Rows from block 2 of the text encoder, named by matrix and row number. Rows with one number belong to one neuron. Each number is 500 + 50 x the weight over its row's rms, rounded and kept within 0 to 999. All counts start at 0. Numbers have three digits each. After the name is the row's rms in percent of the matrix's.
# fc1: MLP up (text_encoder.blocks.2.mlp.fc1.weight, 1024x256), inputs 129-171
# fc2: MLP down (text_encoder.blocks.2.mlp.fc2.weight, 256x1024, transposed), outputs 129-171
fc1.147 114:547497402428527474464599527498439466446474523548581530494518502489496526544479504447481575412474479431463555505509493502435543523
fc1.148 098:484430478514536457462531479371525575473563602554415503430503460547592494449521471459531507501445576563527417531499484513461525444
fc1.149 120:645561490556539481435520516584527479483485523507529506521458463520521557464525511457545530457491512489517499526548535460562384495
fc1.150 093:544521440483522552578583457523433422444499501517522552461524602480545463531504480595609538554481494524519443603583586473542361506
fc1.151 105:487446452425472438544469516497396542470420524390470583463563518438493556516553636519471465561464466537419439445488573448451467431
fc1.152 105:535583525471469485585586503417468498470504474581488511553465584470555536508547573422491442472467426553598499508509508488497450462
fc1.153 104:496402447475467500398549415499550526506439449429554424521468494505487523503435525476436523510482552523546512503476537511518455514
fc1.154 096:451473491531493571434452499519586487574545423587508565472493541477500475544409518455500508526488409468543522525479486435502537473
fc1.155 099:565640512531527500478533542477475432535556550428524491499537399525472414470506503537484484486529480549450539615451415444465407581
fc1.156 101:602593520493468507482465459533608558558521538426496504532420423489392533523556620550508549480477471498441450521460550455498482471
fc1.157 094:453471433437506519523594418471486584455418445532455474492455548477490546545482452562492430568450439438467507476528507491446451493
fc1.158 089:508529500509523577416475491596568548534545573505571560480524495585628423512581469482415508581513490449477548478509535468604542508
fc1.159 113:559536481470584457578507451481371497468503577455381476513546395477470535508559457597476462491489418548509465452550588428546450475
fc1.160 109:540451478487469395547518454412442547456469453506487536478584438550467527444503494472498482495471548489503543517606423422579494513
fc1.161 088:530490499534497475436536470431535554454516467452514505487476497456517471529483484389483559479458485398463528445554555545470594429
fc1.162 104:566508561482538525554517548463405469575471408436500483627455530427466546380402532426430529510559566510585529519430555485506386557
fc1.163 112:542539434539471436447460393443506493479508552559444498478510519517458520545503492517430561521396512608532417508532511546479479450
fc1.164 098:480512500507478567532344521441382471512506574522510479474526516466541501519496505493481531433507476522577469562511400459467473486
fc1.165 093:556455402545583501477489545502482488463477458505477423549654453457490398461580506557460489497489464449507512555455555431454547473
fc1.166 088:556464537572509503515536483467525601493579486532455463427497383513453528537523490386500484440396530481458514471519518524508418528
fc1.167 099:451452481567545505506441518463501507518435436482491476430433484570567461479423385513532563417491558525564475586531480476515516443
fc1.168 103:530549480397557438487487486484519451514409484559514533521356426518540522510518491521512483457569453492565481512562509535563542537
fc1.169 108:493499473533598522465486537549482505540570503516491459490577438501515464566512506405465578538483504364456446518489557435456579511
fc1.170 083:576545519482452580514522506511469435517472454474483443463483487472541508473461470472538551408458508538539487420563585480434563531
fc1.171 087:484556470462508558443401461492521528482503585528400485552473467487499474548542492481530567378579507581513406463506497452551457543
fc1.172 102:501552481571560480581518469464421595461490461463588450442468493443432477397553519491566556451505468487513520470400445511535486508
fc1.173 094:567481377411521562415457557425470484498447533470559531490544490543490545459432445565444443456493387451486487503445515552607464538
fc1.174 108:568470441443512605533491546584531499475506628411539586503551495452574499460497568524469504469424409513535474560475542470475507512
fc1.175 100:576555602408578484537488410559483567489497518522491471483473511493511395433545457492530551594405581559438536424506514484388501498
fc1.176 090:497534483567514601441525399476554499497515512566547498414393500550569526430450493445518588432476501573550481548435587562474461495
fc2.147 118:438557492546522510533457478481545546478536539491445499496525551526550475479572455487585528482592582532470531383465544461456535527
fc2.148 091:582512519509574564545453443476468413511590513519529460523531521429545500619471542417487474427505528489544502565413568515475561436
fc2.149 123:478492459452378467503478524443479533507540458478464431527551500577518559495457434491437538517501480508468536486455499498421585475
fc2.150 092:337502506509452481506471482485492613518493510458447429557478415537409422395513543506452475410461492526430521437438477501507507487
fc2.151 106:558579557509500543493503407493506504532540422541519488484479558533533512500471438426538529548518503601514459460494418513473600501
fc2.152 103:504439557438473526406474461556664465471473439391439484460632375528416547528501540540505528511505588517384570513520566489482519529
fc2.153 107:560491504431433486528537542521506486480543506544535525585461459507535539493476399541437469427506422472493578513499523448452468481
fc2.154 105:552499488543514491452468524509439488458477537484474448541466506516447489499576457502436637462486544513489414453567534584469520494
fc2.155 110:423559534490471533519475585432560511542551424522467580501478504496579556581546513463528430498410520436602467559548514568509601456
fc2.156 101:436438456605582396425449450380460511507486527540533473429549561459593467506530420540425395483491519513495600424481499523591498503
fc2.157 089:475585422467523525490407482472516544486442467398399588479501474475451445405527503498519373560500507562493554481512484518474581528
fc2.158 091:503487558551501528593520567380424428482591425526449534529403467465498574581420465513551589442475487551592499476528506505517491403
fc2.159 105:523493493503409534506414444448485454531479457515526590412568542563458541426491480502510533400538397515434535437490499557463519393
fc2.160 111:506445493553434517555436578492514463446557503546489491463505470498443497509528536555518420477591537511482461531449594510501564498
fc2.161 087:417560467525503479560494526490439458520521464458473499477545465587416477464469497546525376486487503519545485587422438536555379573
fc2.162 089:495531518404553486457387520427558514415507531551488530547621516494519510530559543562515556448482563474473639508458504502586533478
fc2.163 104:511405525474556616588478483523474520488680556494568496578416520554577416529526496486557503388520599433482451478439536458494513476
fc2.164 097:550488502507431506414549589548471455527538408450420509500451485534458430491449447501602480555620498517520508564581642486546588507
fc2.165 085:491564483490416445503556480568540453412504441496448505573414464470467550491478512445466529452463573589456471511543485507551467529
fc2.166 089:405545446394560460508473526477439426507403398494556553543543597527451528564496558625474471549559424503539492474464423491475550511
fc2.167 099:542584565520478495479546490540395520450520463566577560520486551523538501585559376556513458440360590552488475401509516542504491436
fc2.168 105:530505581503563532442425500499375517486518472537527571488487524461498435498487503509478495519480474467461539421402513417424492514
fc2.169 108:500486497476551550490473534464562490521453509551508470427535650465611409498498534554521525505534424492506499485445533513448546496
fc2.170 077:489423420485447497537520519428520500506477533476509454403522448466463544508550443486409469555485531486591542528524525481509519464
fc2.171 087:448507533477469520391482454460474461554432459449567460453518587503399514550478514516464435481461438503487461514406516537493523467
fc2.172 095:470455508439508482481459474415570408488583522498494451536498468582537538625486430568418523433471455503528543525625498606450508506
fc2.173 091:439470568629527489504457485501493513568514476453565452516471491514453480540505480402457542500477485595586478490585487505488481463
fc2.174 109:426495544564441450472518449493519529582578445627496477564554601500462490555549447427433534564607549521428596476435451432469489562
fc2.175 111:428475510517512562530585570520556588526536514543563450503519400496493515450479570520467492423509559505535539687486493496485474516
fc2.176 091:479465495482410503433504527511600519595622586470520568551517460463445529551549617530575529495471508448549511547532528522505532604