A small contrastive image-text model, trained from scratch: text encoder layers 6, batches of 128.
Rows from block 2 of the text encoder, named by matrix and row number. Rows with one number belong to one attention dimension. Each number is 128 + 32 x the weight over the matrix's rms, rounded and kept within 0 to 255. All counts start at 0. Numbers have three digits each.
# q: attention query (text_encoder.blocks.2.attn.q.weight, 256x256), inputs 0-127
# k: attention key (text_encoder.blocks.2.attn.k.weight, 256x256), inputs 0-127
q.137:147106104105157152116129139127103165152120096082104113148072096151106137156084164070097128146189159139142138140139116117140082141131088094185143164167127154098121143127139175131122143174160133180110149138153197147100139079123111080112200096127128119114080073167138043037114125155139102159119131104180089131092097075096174090116112118085084143163115142108152140170092132125094176080098
q.138:185146186091135108118082151116122161133152124073149100137141104135167111157159127119123139166103072112106068101135095137118104131085157108132120173164168159124144138107136128123089057118120163104120151129106083065113097163103181101139144159199131141142152150170064126129178104108108089105067069138190130162141131117165105139118151136130105132175102119133122117098153126154168135198133
q.139:109159131094190133123132118132156139119094155120160110144185090113163188077188111179179156161202151113167144100121070158093143094203159140138095130112114118189157168119178086193104136086146128096148179113182064136141139070127136111176123122151118159117156129156113190155130129153157176183100175111122143166143094172099138078108146159149103130148154113174172134174129149155161145184107
q.140:127150185083085149059071146108109159154130171125146161175104100100069135156083072143099136100184167146107191131164130187148185132099135102122140155141070126121107107135172134127149141131106181089153078044059192135124138132051141131075179137107125104038126063218129139095096136127096143135190166095098100110163157120070148160118116086096139145125093159080109105170085107076133145174139
q.141:143138110082098117070111130144172122191186112159119134167107121096051181128142118127134122138146178142096123166215166154169173183148151083080129143178088134157118125115139128097185136097122146150095140161143155161113133118099132092158128150096150106123131170171161098134104081115197127112173087143087105120156180094173162103127158104069166170138130152161106136108120139121067170094108
q.142:186119024130141175162192137149101121115128121147180154132103100137093095124097138129160134120166139090154127093094134090120127131123144133138161075133130142065071063085144133139136154147144052082134164164146120137106066089136100146123126131129111110109088158102167191161070170140139106191082148128099121073125093147110161152123111132149101196127100132088143141117106180093123111172119
q.143:116133151130130091158134147127131136100090160101078149172147105125093119106120154114155119108114104045095192129123132149106115093152133129111143121113124110130136194156168082160105096072089137149115056118095106118150154161121130090145146089109179115134122111171122161078126187082196142138089158109175186122193164123167112135131139127107127053113076119128086127130142154145119083119077
q.144:123121121111185097161154130153084162138135159150099082075161183151133185148127135041052138156118171092134127187130146118144107152126153069108141061121138110139102141179137132136115118081127143179118132144106146159116117087113066144123200106125075112134136153105130116091117128141087103178170133074072134097116143192192151128139152112095101157137173041156152118146159132099139115140093
q.145:135124125124127129130151148163157108125161089123171119095167092085162088147165139128171155149156195125109109083112130081089140119130189126107099137158190113246118102079096132124102129144107114139104120121114105168080196119132130143149120074174150157085183148113198182182143146186167112160118082111142136120106075142146083097084184138162132087111115101140159137111102087130137132113123
q.146:148130130108168146112061202173132146136131096054127155171136080117094089150114143136095081060090137131171145167171132161187100174063124137112137087161119095169107159107108127126107091059059169154157149119149157134156156126097072071151163106105110099072094174146114140152086145091131105132183162191163135173115123099156150123135175119087088133156065184168048177162154129174099152157113
q.147:112114115108103177091153098151168101159146162171204122142113134118065125121178122148127174147131143103103167156119196130115076140114087103138121112160126101121133112178119107131168090187094092079160187117138109144131115148079128167128160158167135117077182126155144112118092124110155088165145143117127136085060114133185137079142142195163094121093137162157135084126110190138162116148141
q.148:196136158093133138113153160166210093097097104103144161115182110057150165180157124093124162058167142149136074133092127127143098085111133091172186143144154136115155092142121155161131113184109135167089199136156108100077127102162160090175131119193199175127120181124147167117091194161149158088103076148121077131151167149086115107119071154089079145137091099101172096114088104151108143149122
q.149:145183149158079177194117163113135166135121146165180092143152149146142103131131125121133194077137082102151110127136076144149140134128137129108096096101135132129115133134074138176101151107171157107101153137117109133110182120126096071120112117104137028154086086167128141127191158115084142082125131133100111158168147092071100170145130085161088179145173142080046076130155128103150096142151
q.150:139159196113113149074190165148159126162133093108143152113114123199149157139184077093069113140162195155084141205101154120123142190098154148157142105101179101139085077162111089115168175146123132087109140179096093115187159155128076172102157147125092063120145126139140128109160170128116163116131122126140114121153065120089145169115176177107110100080119159142130119146095156151096101090124
q.151:096180136107112169124086163086156182148079166117132075124109133040089170101125107161125058160129142090095103175117121142173130133141081112139124137159077140094132157099112121114142181141143144107142105070203135094155096062097117159133132167152164093110116072151129168092147071134132098090166176124172175126082181068155131111104093145104142087169103123092103157126081111162159171195091
q.152:083139109130134153212125085125179117112181119119160081147105105101161159153150104184126091114159122154154081113150177122180123114126097181135125130153184135147106143118126119189110151133152143160119127090156149164153179121148090184157128107122124100117129063079150123117172154154129083116165156160157167131170151138107119148129142103143208087097143173111150138108165096173112119115095
q.153:146100082148113097102110111122136157160088091163093098103094172161115120132118139109107166108131181162199122142165114182091133163140182130141137130141139130131102148088126155107126153135178134095145178093109128134099073141184105102114089113097105104086096088154106132118100117120160147191150123190153139104180104159104131128079124097137109114131190109155104097179186140127168147140138
q.154:079102107179096104102126106155138098111125082176055166118138167149120160093176147205132141118146075171142117121159111120132136112169191146142178089094119153185123157199158122093177115168121143128106079149105158111085104106175053101150106136161072158101122167106077125156137079165129102142061073201100137127119122121126138079132176190132120100180091121186228081067147202158098147105111
q.155:134154068149156158111129167142161136164161114121114134144108103105066128166120108126157125097096172179144131115103153136154187143163140167116156097138106112122137074141135146132154146148116123104120138167150144135099149090137123102114135116087127131152056075127156126144070087178089116160147192134115150135106096088137066109111153115196124108159088118150047120101111135163179122153099
q.156:120122119129150086165127105138134142166143107097114129098112124112210086163169108053175093144145139127187116085106163144132093109168114178164106188144063171109067120115112088153050133143179121084109130103136107160072133161137148125094150073137116130093099066153123161127163153133131178168128097154136076095061112163122148133112086174111120151103091142140146109178192096129189146141095
q.157:134121148182111137045129157145180121135130206139041107123158061117159163159132158067155076100056131140097135101140153123099144146072160174167095130148127086087116114112101135104129191085098125134136188121185175101152110107028100164092119056094112140118095145101124140133123182105175146144208153152166148167133113173159123179128124079125168084156079136112224147134128107080127137127181
q.158:138143132051136097104164108094113199069188158129141086162142175111079144147114132135132094097161138105132178148105143132170151180091135126114186151161099096115147131102128063124118177111119139103130093135171121068190063129068113160203163162145134073133129173107146160149140100109141114095147106022080157062105167100152124136150115169132084142123113098152073113145061073127113106137086
q.159:158166135100103177106076112139140099162143102121138158109200168156138094110108119137078141114118106084086104187134132152136150153156086103103159173139108094102058131124159158125142132156081106162094070187149034169099143087115114134114125155093113105191105109064136135111184127195127131148109072191154174143135089075163088148162148139132068145092062106110100120084145158111111125112152
q.160:127166111081107160144096162139109139157124121182162110148131034156151165132156095096130068130087150073197129117099057099189108165143134149109103190123063123130111057153080120109104147167162105088124098151096074098136149164138134074118145071108071119103124092127137180082147221093141163066111188115093143110054105110169100082131139153141149104174149121094086093162137135184086098181103
q.161:080173111145143136165086101104137118132072084128205116138184077124111130132070147114120103128134134104127189096127143127132098104106152153140101138170133124127124083120136097170145163107155080135080110122133149126144073127102108160082033188155084147154120124103075101085181162129189132127076134114173112098121067107161125151100068105144114107054155117157092134170141163155115117075130
k.137:100095184159087127124083108124132118106119109098106094118110125135073223158112162152143070120176181124126166043044095126163144148183179082148091079132143129137111123161133114154157171125094133119104076112194105118070100156166104111128126126140173120148134134090137116134120196149155110137159176137060119179153202152173096139117146155185145173172069062135108128124126114084153177153065
k.138:110083145128087170123133113159101098146150083151125138146131124124137135110125116119147149075137114136095104163115131076154131158123093093136150139146101156079130096129145131120130061077170169135167159170191181164140153179138107066155075127141109134082107069161169153135075147076120140072128100165140046089141155090109169164147141107122162069145110127163136132123170185130115090122137
k.139:124130105147093172150082175108119112127099027153177141137097134139146119114078134131059112134072099170150131189163167152161103156115086178152132123139136176086129149139107112135118134120122142111174139117100115116140057164129113126149120096162140133112106157154089119120113120123049122045057099071139142105114137108157128144110194106077161118101152111183093139112124154076091083101137
k.140:147114177134105098059155058179144100182045147147159152198159139063156134164159144151081172140121156087070119192164152111116111069133092131117136149160110086116107128109130160137114147143167116131129096177095115148089109082159164119134139098096157172137149150108169122146143160162127117181101175127092074131165173109104063152127114126104075093137132111119151094146173116142067140147100
k.141:125067151163119106153108130092129135110115121101091132168137168112157192193090130135127092143106126079103142111165122147122140143140121188169190145161105106141119112075105108110111115138152128078104111121104115132063077151135099144089154145114155075165208108118167148187168134175134147110051112142120124132136118080093095088146125113161102128146124132109099083137127078109124137132117
k.142:060139096087136106132120102167113217121109100175095132162164098112132091148100110073093096147080121112107152101107123132176128230084170116160116111110172184133093136107135107135128126113192129208112055126111147204152148127129129160152118128148143125068179144103163141117112095124121172100143101111173133144120124130191101126144156102077150160095161120157099104111120122168147144091121
k.143:165112149138086088117121161163182124137139134127131173198132119132071142112094173093092082067194096187168117108112129122078157109184110125142144127169083150089140104174114143153141093149127125137121133171124163112116141127173161143147168136074147153134141124101136175118158142127171118086157133124129164131164105119145181171148149087149154128102121173099119102152127127093127116148144
k.144:116122102039162112094110158117144128136118154172110099090163111105088162115060153113095172095128175050115123176113167169145123104105151087102176128087146113110174084079142106147102153116136099143152146111145057121114117106136119183127155166161177116160062148146107122130155140157168164078157114166126094111124111155151105091127135110117129114147102151092183156056166155155104126119040
k.145:107135188126074160139102112165080096118142113179122141153106128134146116074124120131112143120157126142139126146124180158127156168083098122158132155092110147110151129138132111128146162173125104102114125075151159098147104134078116125128166129164154120144121142149157130097166095099201122146112124128098158142149118111190141094059151134104157108101170121148131100104161135122120074159150
k.146:158094198174118136117092091062120028171150173103144143137150117138162151102193154073120124198181117079066068150144085075108116165147152144138128148176096125103140101100094134121065075115117148081079155128182143137101056160184117165194178127132136098169137173129175114149138096199119169139141133103126073090186095129101084157141086158140139168151164092122137119133115054161122129138100
k.147:207108121156099107111119104134140176108126117143129132143171132129106146116096157126145170146131208144107096159131154108145149115094195108154146129164102104136111123109111118160125090065128131130126144126187168182072090131138135130170097083110129101119144135170132065148161098180190131080160129087099103123159117164133124144128171094112138091130189140102145111132092105141112129183115
k.148:179143113141125175180130141111147123120120088158094163164138124170139136125191103148093110115100153070153171079120122093139177140086102109108193165119092155105086099079126078128064109141168130158119056090141113141179174148161105112157119115135167094122174150159155058085117102146124102161089100068185118111147086091162125156153137149154161177147143102162170155135126140086112150107124
k.149:095136075110191181126144110141067065119120108114134095120152140090152114115126082110179155100134085109116158090163144100106127150112143109058108150085114137138133191158164126092111072149132121144171094074056172108152114144115144155148151180095065126138123209104069117146077168092124154150177076165136128108166177099097116105154086125138150135145145120156179109155114187148131132112122
k.150:137087160120179141137050109100134124135129119160150142152124147161150116121147116145162092105176172127126138178161151197101154161103119124137193135176065080186140179158144129125121149123114106138131160123165091120091170121084113086127170134135104113111124165087091122167128158115179158119153064125113118198176137135076160102158127083113160118072092093165150086095137128157129135100098
k.151:169127158174130101158179094124089068148176062073129166075112128071119146179170134127087059115125149066115096114142142137114098076112160164102118124091092117132134159110109159200097105130132096152111135119172188063155138139196069086126144100123085128119161180102113150145178078109109173162102143111129145093150152125086162146178108100179157129106133120120158121169170136103105090116166
k.152:127116100176191149173136156118179083109192135099098119113098100168146135088150133154067111110134095178177116141147083135099078156095078117126150172118126146139166137078107207115099130153082084127050133084144159075161136150161141133170120159120106178178141110146068168121172128182135048173143163126141139117120093162124200142096150138171165135153115093112127097146161106108145128122123
k.153:101146120109086051097080101140149112118127158164161130094123134147107117159177188084122101122118156183146185110118136145165127120131144147127129174162106097091131173086164189136097141129082103181099161112206132117089095175106167099123118092165117164132133126108092090102031169135143119131093147088116136098130150143152164141097082157161124153115133143137110150153121117145149114132051
k.154:116179105126071088102178139108141109092106132141078126103109131110142159104059095061086174132155155168168124137120114173122133075128069147146143202156176164106146109194140136135125130154188116208111127120141105109108184161143154050109185117132117064187145113169141113075126100160105121027066075130131156125088082179098170119077118172155161156117157216043081159074154102099155124140153
k.155:115107106128111121097132081086096135084140137138093082133106182103117180148095085069136117140117075171097145128157124069142130170126155088138113118147142166168072176170163171100121090118136144097111110114180088134175101169151187136109150111100067130082145111102101083126114097149156195124129147105169088166146120158091153096136135166158166114142123111093105099118090169110176098124134
k.156:097151124118126094179121155147080113158097130163149122105141107201126093093156118108154128085104100195092117104204187116117166122122114160112084081133134119159125169126110092119141146164164120123048095099126173087133083106202185121160083118126147178005036146110143155084099113089145126159071206140121148151186120131138159135017119205104137157112113116153136181134128156142127168117096
k.157:166163139114125111153121116101136120183095120132133099090075035120093174122169103122169080124112121089124122102161095046117133138110139080098086158134118065123160116128107103100133150192057081114172144083089122121094105144117108121118083168154157169067168109154196159163157092157135050171118136127084092139137123142129092170102126160119081126122152159089122132105105094138155093118149
k.158:142114179158190158080138123184080119137109098176111100152113159052101142128152135139109101146151170065113091151148105177107184156143145141108135107143046093156157144111131119188132142084084091056136109147093113096159169098085097141102174167144060105123139125133116095114133108173126141125169177127175163108113165054103122077104140112137127162096114080138049161168179167136152132100115
k.159:165097203143140133090159163064109168108076180145106127112110156144128089111126112119097076121203131113093150157104094147083173141110148145115131121136111164116163107092124161156100142159175129152085107111116131138181139144119173154100139190114092162158129104170097157151133112079134108139154076160077129149131108153076068111161130136120137108075159130134124127121109131176119086158129
k.160:118121132093160223108135096129049143163092133140094103122142121078179160124136152145063114140092171156130196145164173104130103093134098095117093154126094128145137132125078134120156109058144121151157111129124101114139130113164098160098091137172117109119143126113113115102220183161125130155127156093142129131166159088119098158152065160145072152152160133185143085126128186119151130113116
k.161:128132065147092115156118164139103133139184119106122119112133163145093130106118143124170059121154133084125165108094140127083093077127129130106091108109094156177153085120104127101122089123095119167114119069105097124121084104095120107134142093132100145105135154158158163112113104141173222168130131123189159102081157173181134094148067086104153117142128161130128154096136154136114129131147