Weights of a small contrastive image-text model.
Data: trained on photos of plants and fungi (iNaturalist), 45211 training examples, 11.0 epochs.
Rows from block 11 of the image encoder, named by matrix and row number. Each number is 500 + 50 x the weight over its row's rms, rounded and kept within 0 to 999. All counts start at 0. Numbers have three digits each. After the name is the row's rms in percent of the matrix's.
# convs0: expand pointwise conv (encoder.blocks.11.convs.0.weight, 432x72x1x1), inputs 0-71
convs0.376 100:437456402526546487500488445526514386503516468531471444634548534563490498547608562521575409514447530527540574493496564531611539561439504513532499478582453504544516537484490479468481549575461529419510491459430488500544
convs0.377 106:439529404470477573515497464471612513458450472492491491533534478484526455547542514422463519533477427490543449524522462495505572588398550451535604461552442535531506503546546539405522404516556574551436478447532542578428
convs0.378 095:443472435643440434497474553520505528503508517452434477466447419490526470551515517510459489524495469541543503480531599456589485459412518474358444502510493607424555585510536516501575546528530540531439466544565473496468
convs0.379 089:501380414529523481462576414517570530455489538496500537445494470419442479411513458449509544530528483432488411552425560541537487527509468538490440470578562539524443434568603515511547521604466582488468541456488478455490
convs0.380 099:496523574562466541568422541499403576505581501449503491455478462446464545550478480566547553524532453474431510487545516475510594557403428416502559480561502485556568398520408484537548567492464503532543447411496516468459
convs0.381 107:605433479541541487602563508403503549526512516501444501495532504459510554582535497538543559499532428500477439537419611556477502459456588472513571515503433615530442609477455536442486476480574518542561471513530474531520
convs0.382 096:524491529496543466449531471562483563505527475496458468447557366535569510559608355506504454435458542510547573576464554467425440453533460517483552522510565467423519475513480451548520503459481430518423458480473511540400
convs0.383 092:424402487538545549452588503431510509469479431596513556477553471581474464480557496573554392539512507571490447536484467512474558549483473579467544564413518533392418523537465522545482524545450547504437447438513529487447
convs0.384 109:490545431576524441445421426545603509481474490503507488437530550456505496498570534510390466510537428521473459478558543571518526516454503537570512401528472512547534549517594472607424563528568470479619450511547474523514
convs0.385 107:381559502436477470481546534550472604405543492521566432553535506491458517503458545550532634525463542454493542474565475472520598546446453471529571473412423448476414464474449506479452492529471523506508468469431483426454
convs0.386 095:530522491573549466553509469535586497521522498395527507549464469469490561389430490485513444612446552472461500434430485508452519451573458510505473459408479381537529520597452504433545471502485486508550594462495542594527
convs0.387 106:506511492351500538515425546545425543472518565465510429465513448495472575504519483448439480560431556461449572464471471580452407480519465467590451551485558501549424507508438469541495585486392500574530545562480505458491
convs0.388 097:607544459483469452515439536488563427464497506416547471522556526458409492544402518477475539525551502513523534420527500445508471484556526564427520496483568533537476622490494467567360490510477599481466567425445520476541
convs0.389 103:430471532547439476597458537409499473534498417474425453501476477402444448401528520551612450479516506461474469499444466510444429577541463618505531492505528519533504448507532559534535438466563444452479504548513521578588
convs0.390 098:506571538594420487614515537472533501460464448528477487461502558384470422512534579529582445446424403452545449485448490495547451598514455541508396506556457535517467531496525559595471524527487430497476547466528500490488
convs0.391 091:621442594511512537524501504453501523509544482430505537461395506520486520551376571363480522514490554500525467478500482416457545494527519532467464409590496453492478560517498588517576398453521438502537566526479478533496
convs0.392 098:527518515452579454512509567533535504505526410521464477485570474565547605489623435538505464564574515522474576469507527490526456442411534550550414469438463586522510507589448429479479562517399481545472476503545530452565
convs0.393 098:499578525580572438473502418543498453504541551455453479598587454549513461529453500458508528490580432534475513439544413485467527490497481534604484447477416573463461470461473423492485439558475413395469534520416514521446
convs0.394 102:541562460417515464499467487440541534542562515493550503487477482521426559488432567480463590508514556522484537467517481407455521396550460525542450452431467528499526504545486455522474464555391494550570449317562498489454
convs0.395 092:543545522537423480529475533577479454571546467484513521436427537421520507496554439448532568440567464534500427551562550514587507496473522609587452396453510478488483507518515561526491519568462529399553623501476471558489
convs0.396 089:425490491525472546484455446459451484442580426580456489495491469521468479465535439474458380522533529474479564533435536458430546444487507401627560512451491536453499533503368597427492463526497524438506436529513555465508
convs0.397 106:507475568431436436416498472586499543547518532456443475487476520492488550576492511586560498442453533474522440428452540544567560504468490427514568493387546447499530526479511599488501423509501458525503558524362422526430
convs0.398 097:534577475465418545502498502455452485517496478493554508413471484481550534439448554494555530524541508529450537561494442493485382454628441425515490440490423553572482462552492475414500503496402527536403482446529623506466
convs0.399 105:484391490515489526494514502510418465501522514574462451521580548412516470570532533572541430394417462512506452450622501501505485526489561471468460498507505479432580530548467416516552502402566429560447515528474409551480
convs0.400 098:523545459406454448447494447539590514542425494403520490560579555532498564562418556545482521609502441515473579488448471545568527568588471476537569475473497487577455504519509521549527537559414541491461514507504482607501
convs0.401 112:424573449443479460446456578480450442503519509430545526523556487460522528587492531530443516430567549458500527480455538601452519474602470540397507514596554453461514527484482542487477530561492409504448520604522560459410
convs0.402 113:457596559498492498465531504452458528533496560470538486466489581490478436498536463535408613485557490529594444537399486508513565471531478503487413553417469447483444524504394433552533591564509497471443528488576422472561
convs0.403 100:398515474492526510433564493488567512532480568479489470411556538518447478496487489513522539576521471521489486574481466597471437604437522486452432510596512578422471554467577470445470604602535481498500514479591427467542
convs0.404 104:410485433390556453423463480518544468431463477510550474428447505490432492533567558466483473525439480536501399547453496345508466592545492492458404468533514472547535473531498478430482543420548539486501526502426542467451
convs0.405 092:436530545525461504591533416435583605434448517527477438408483454442428543495504465509452466486509505465450380559572555505511487496454423503473451498454481599478438533527545467562528564491470532470484530464431512392492
convs0.406 097:384529511439471428413528473407505497461494542551587561471412562525541467406520546492541472548497518470519435471442400469461480466521453496558409425533499496566419535488535487450500539505500531502460488441495403578564
convs0.407 097:480475475523434499534584535542491480408578418430448560501537521440472483502545499495530583514567619558476600551404432466454468527433588562569523515525484522542436482471521546507477541449471469530582526442447532563495
convs0.408 095:454561549563538493469517577493631551501490426482464488523581422469502430471505454547456458487514408612482440546575548486499573500460491477537446583543553518541475443622493496534514555521479463473512551481433440546561
convs0.409 095:482557585461464484481451444444468435496416452568643413443482490362522540514523479520536521426580467454443447501563513534498533520524517607546503569455433474478530505479491461436579520531537428529469485497488525508446
convs0.410 108:480554516573498534520502435436457481422476576448533495445568505494574543482503529494509536527514494396429487457511469455526477415450457578539513546446414536585542478534557531531594568536440555542498424450417423538415
convs0.411 094:518508459516394586512435486547446613516536474464509559538494474428558515455487406529487552467467499471566530419464428504487445446516528567518532518559568428482512460567459447532534518540478527437453512627501505572607
convs0.412 107:535392633448482500554534513530532497530497550414498441494536486575488469514525511582434591508459496533499439539517547545562478432430446489495522503556419586502535436571484523404551500484566413437459491483468415487526
convs0.413 100:463524511523487437606484453411490624620521487525495463474463443450461450552437442544515536537514456439534478469564515447539494462464457543484519500534465592467436486546506581428478432515431482558596444555453549470560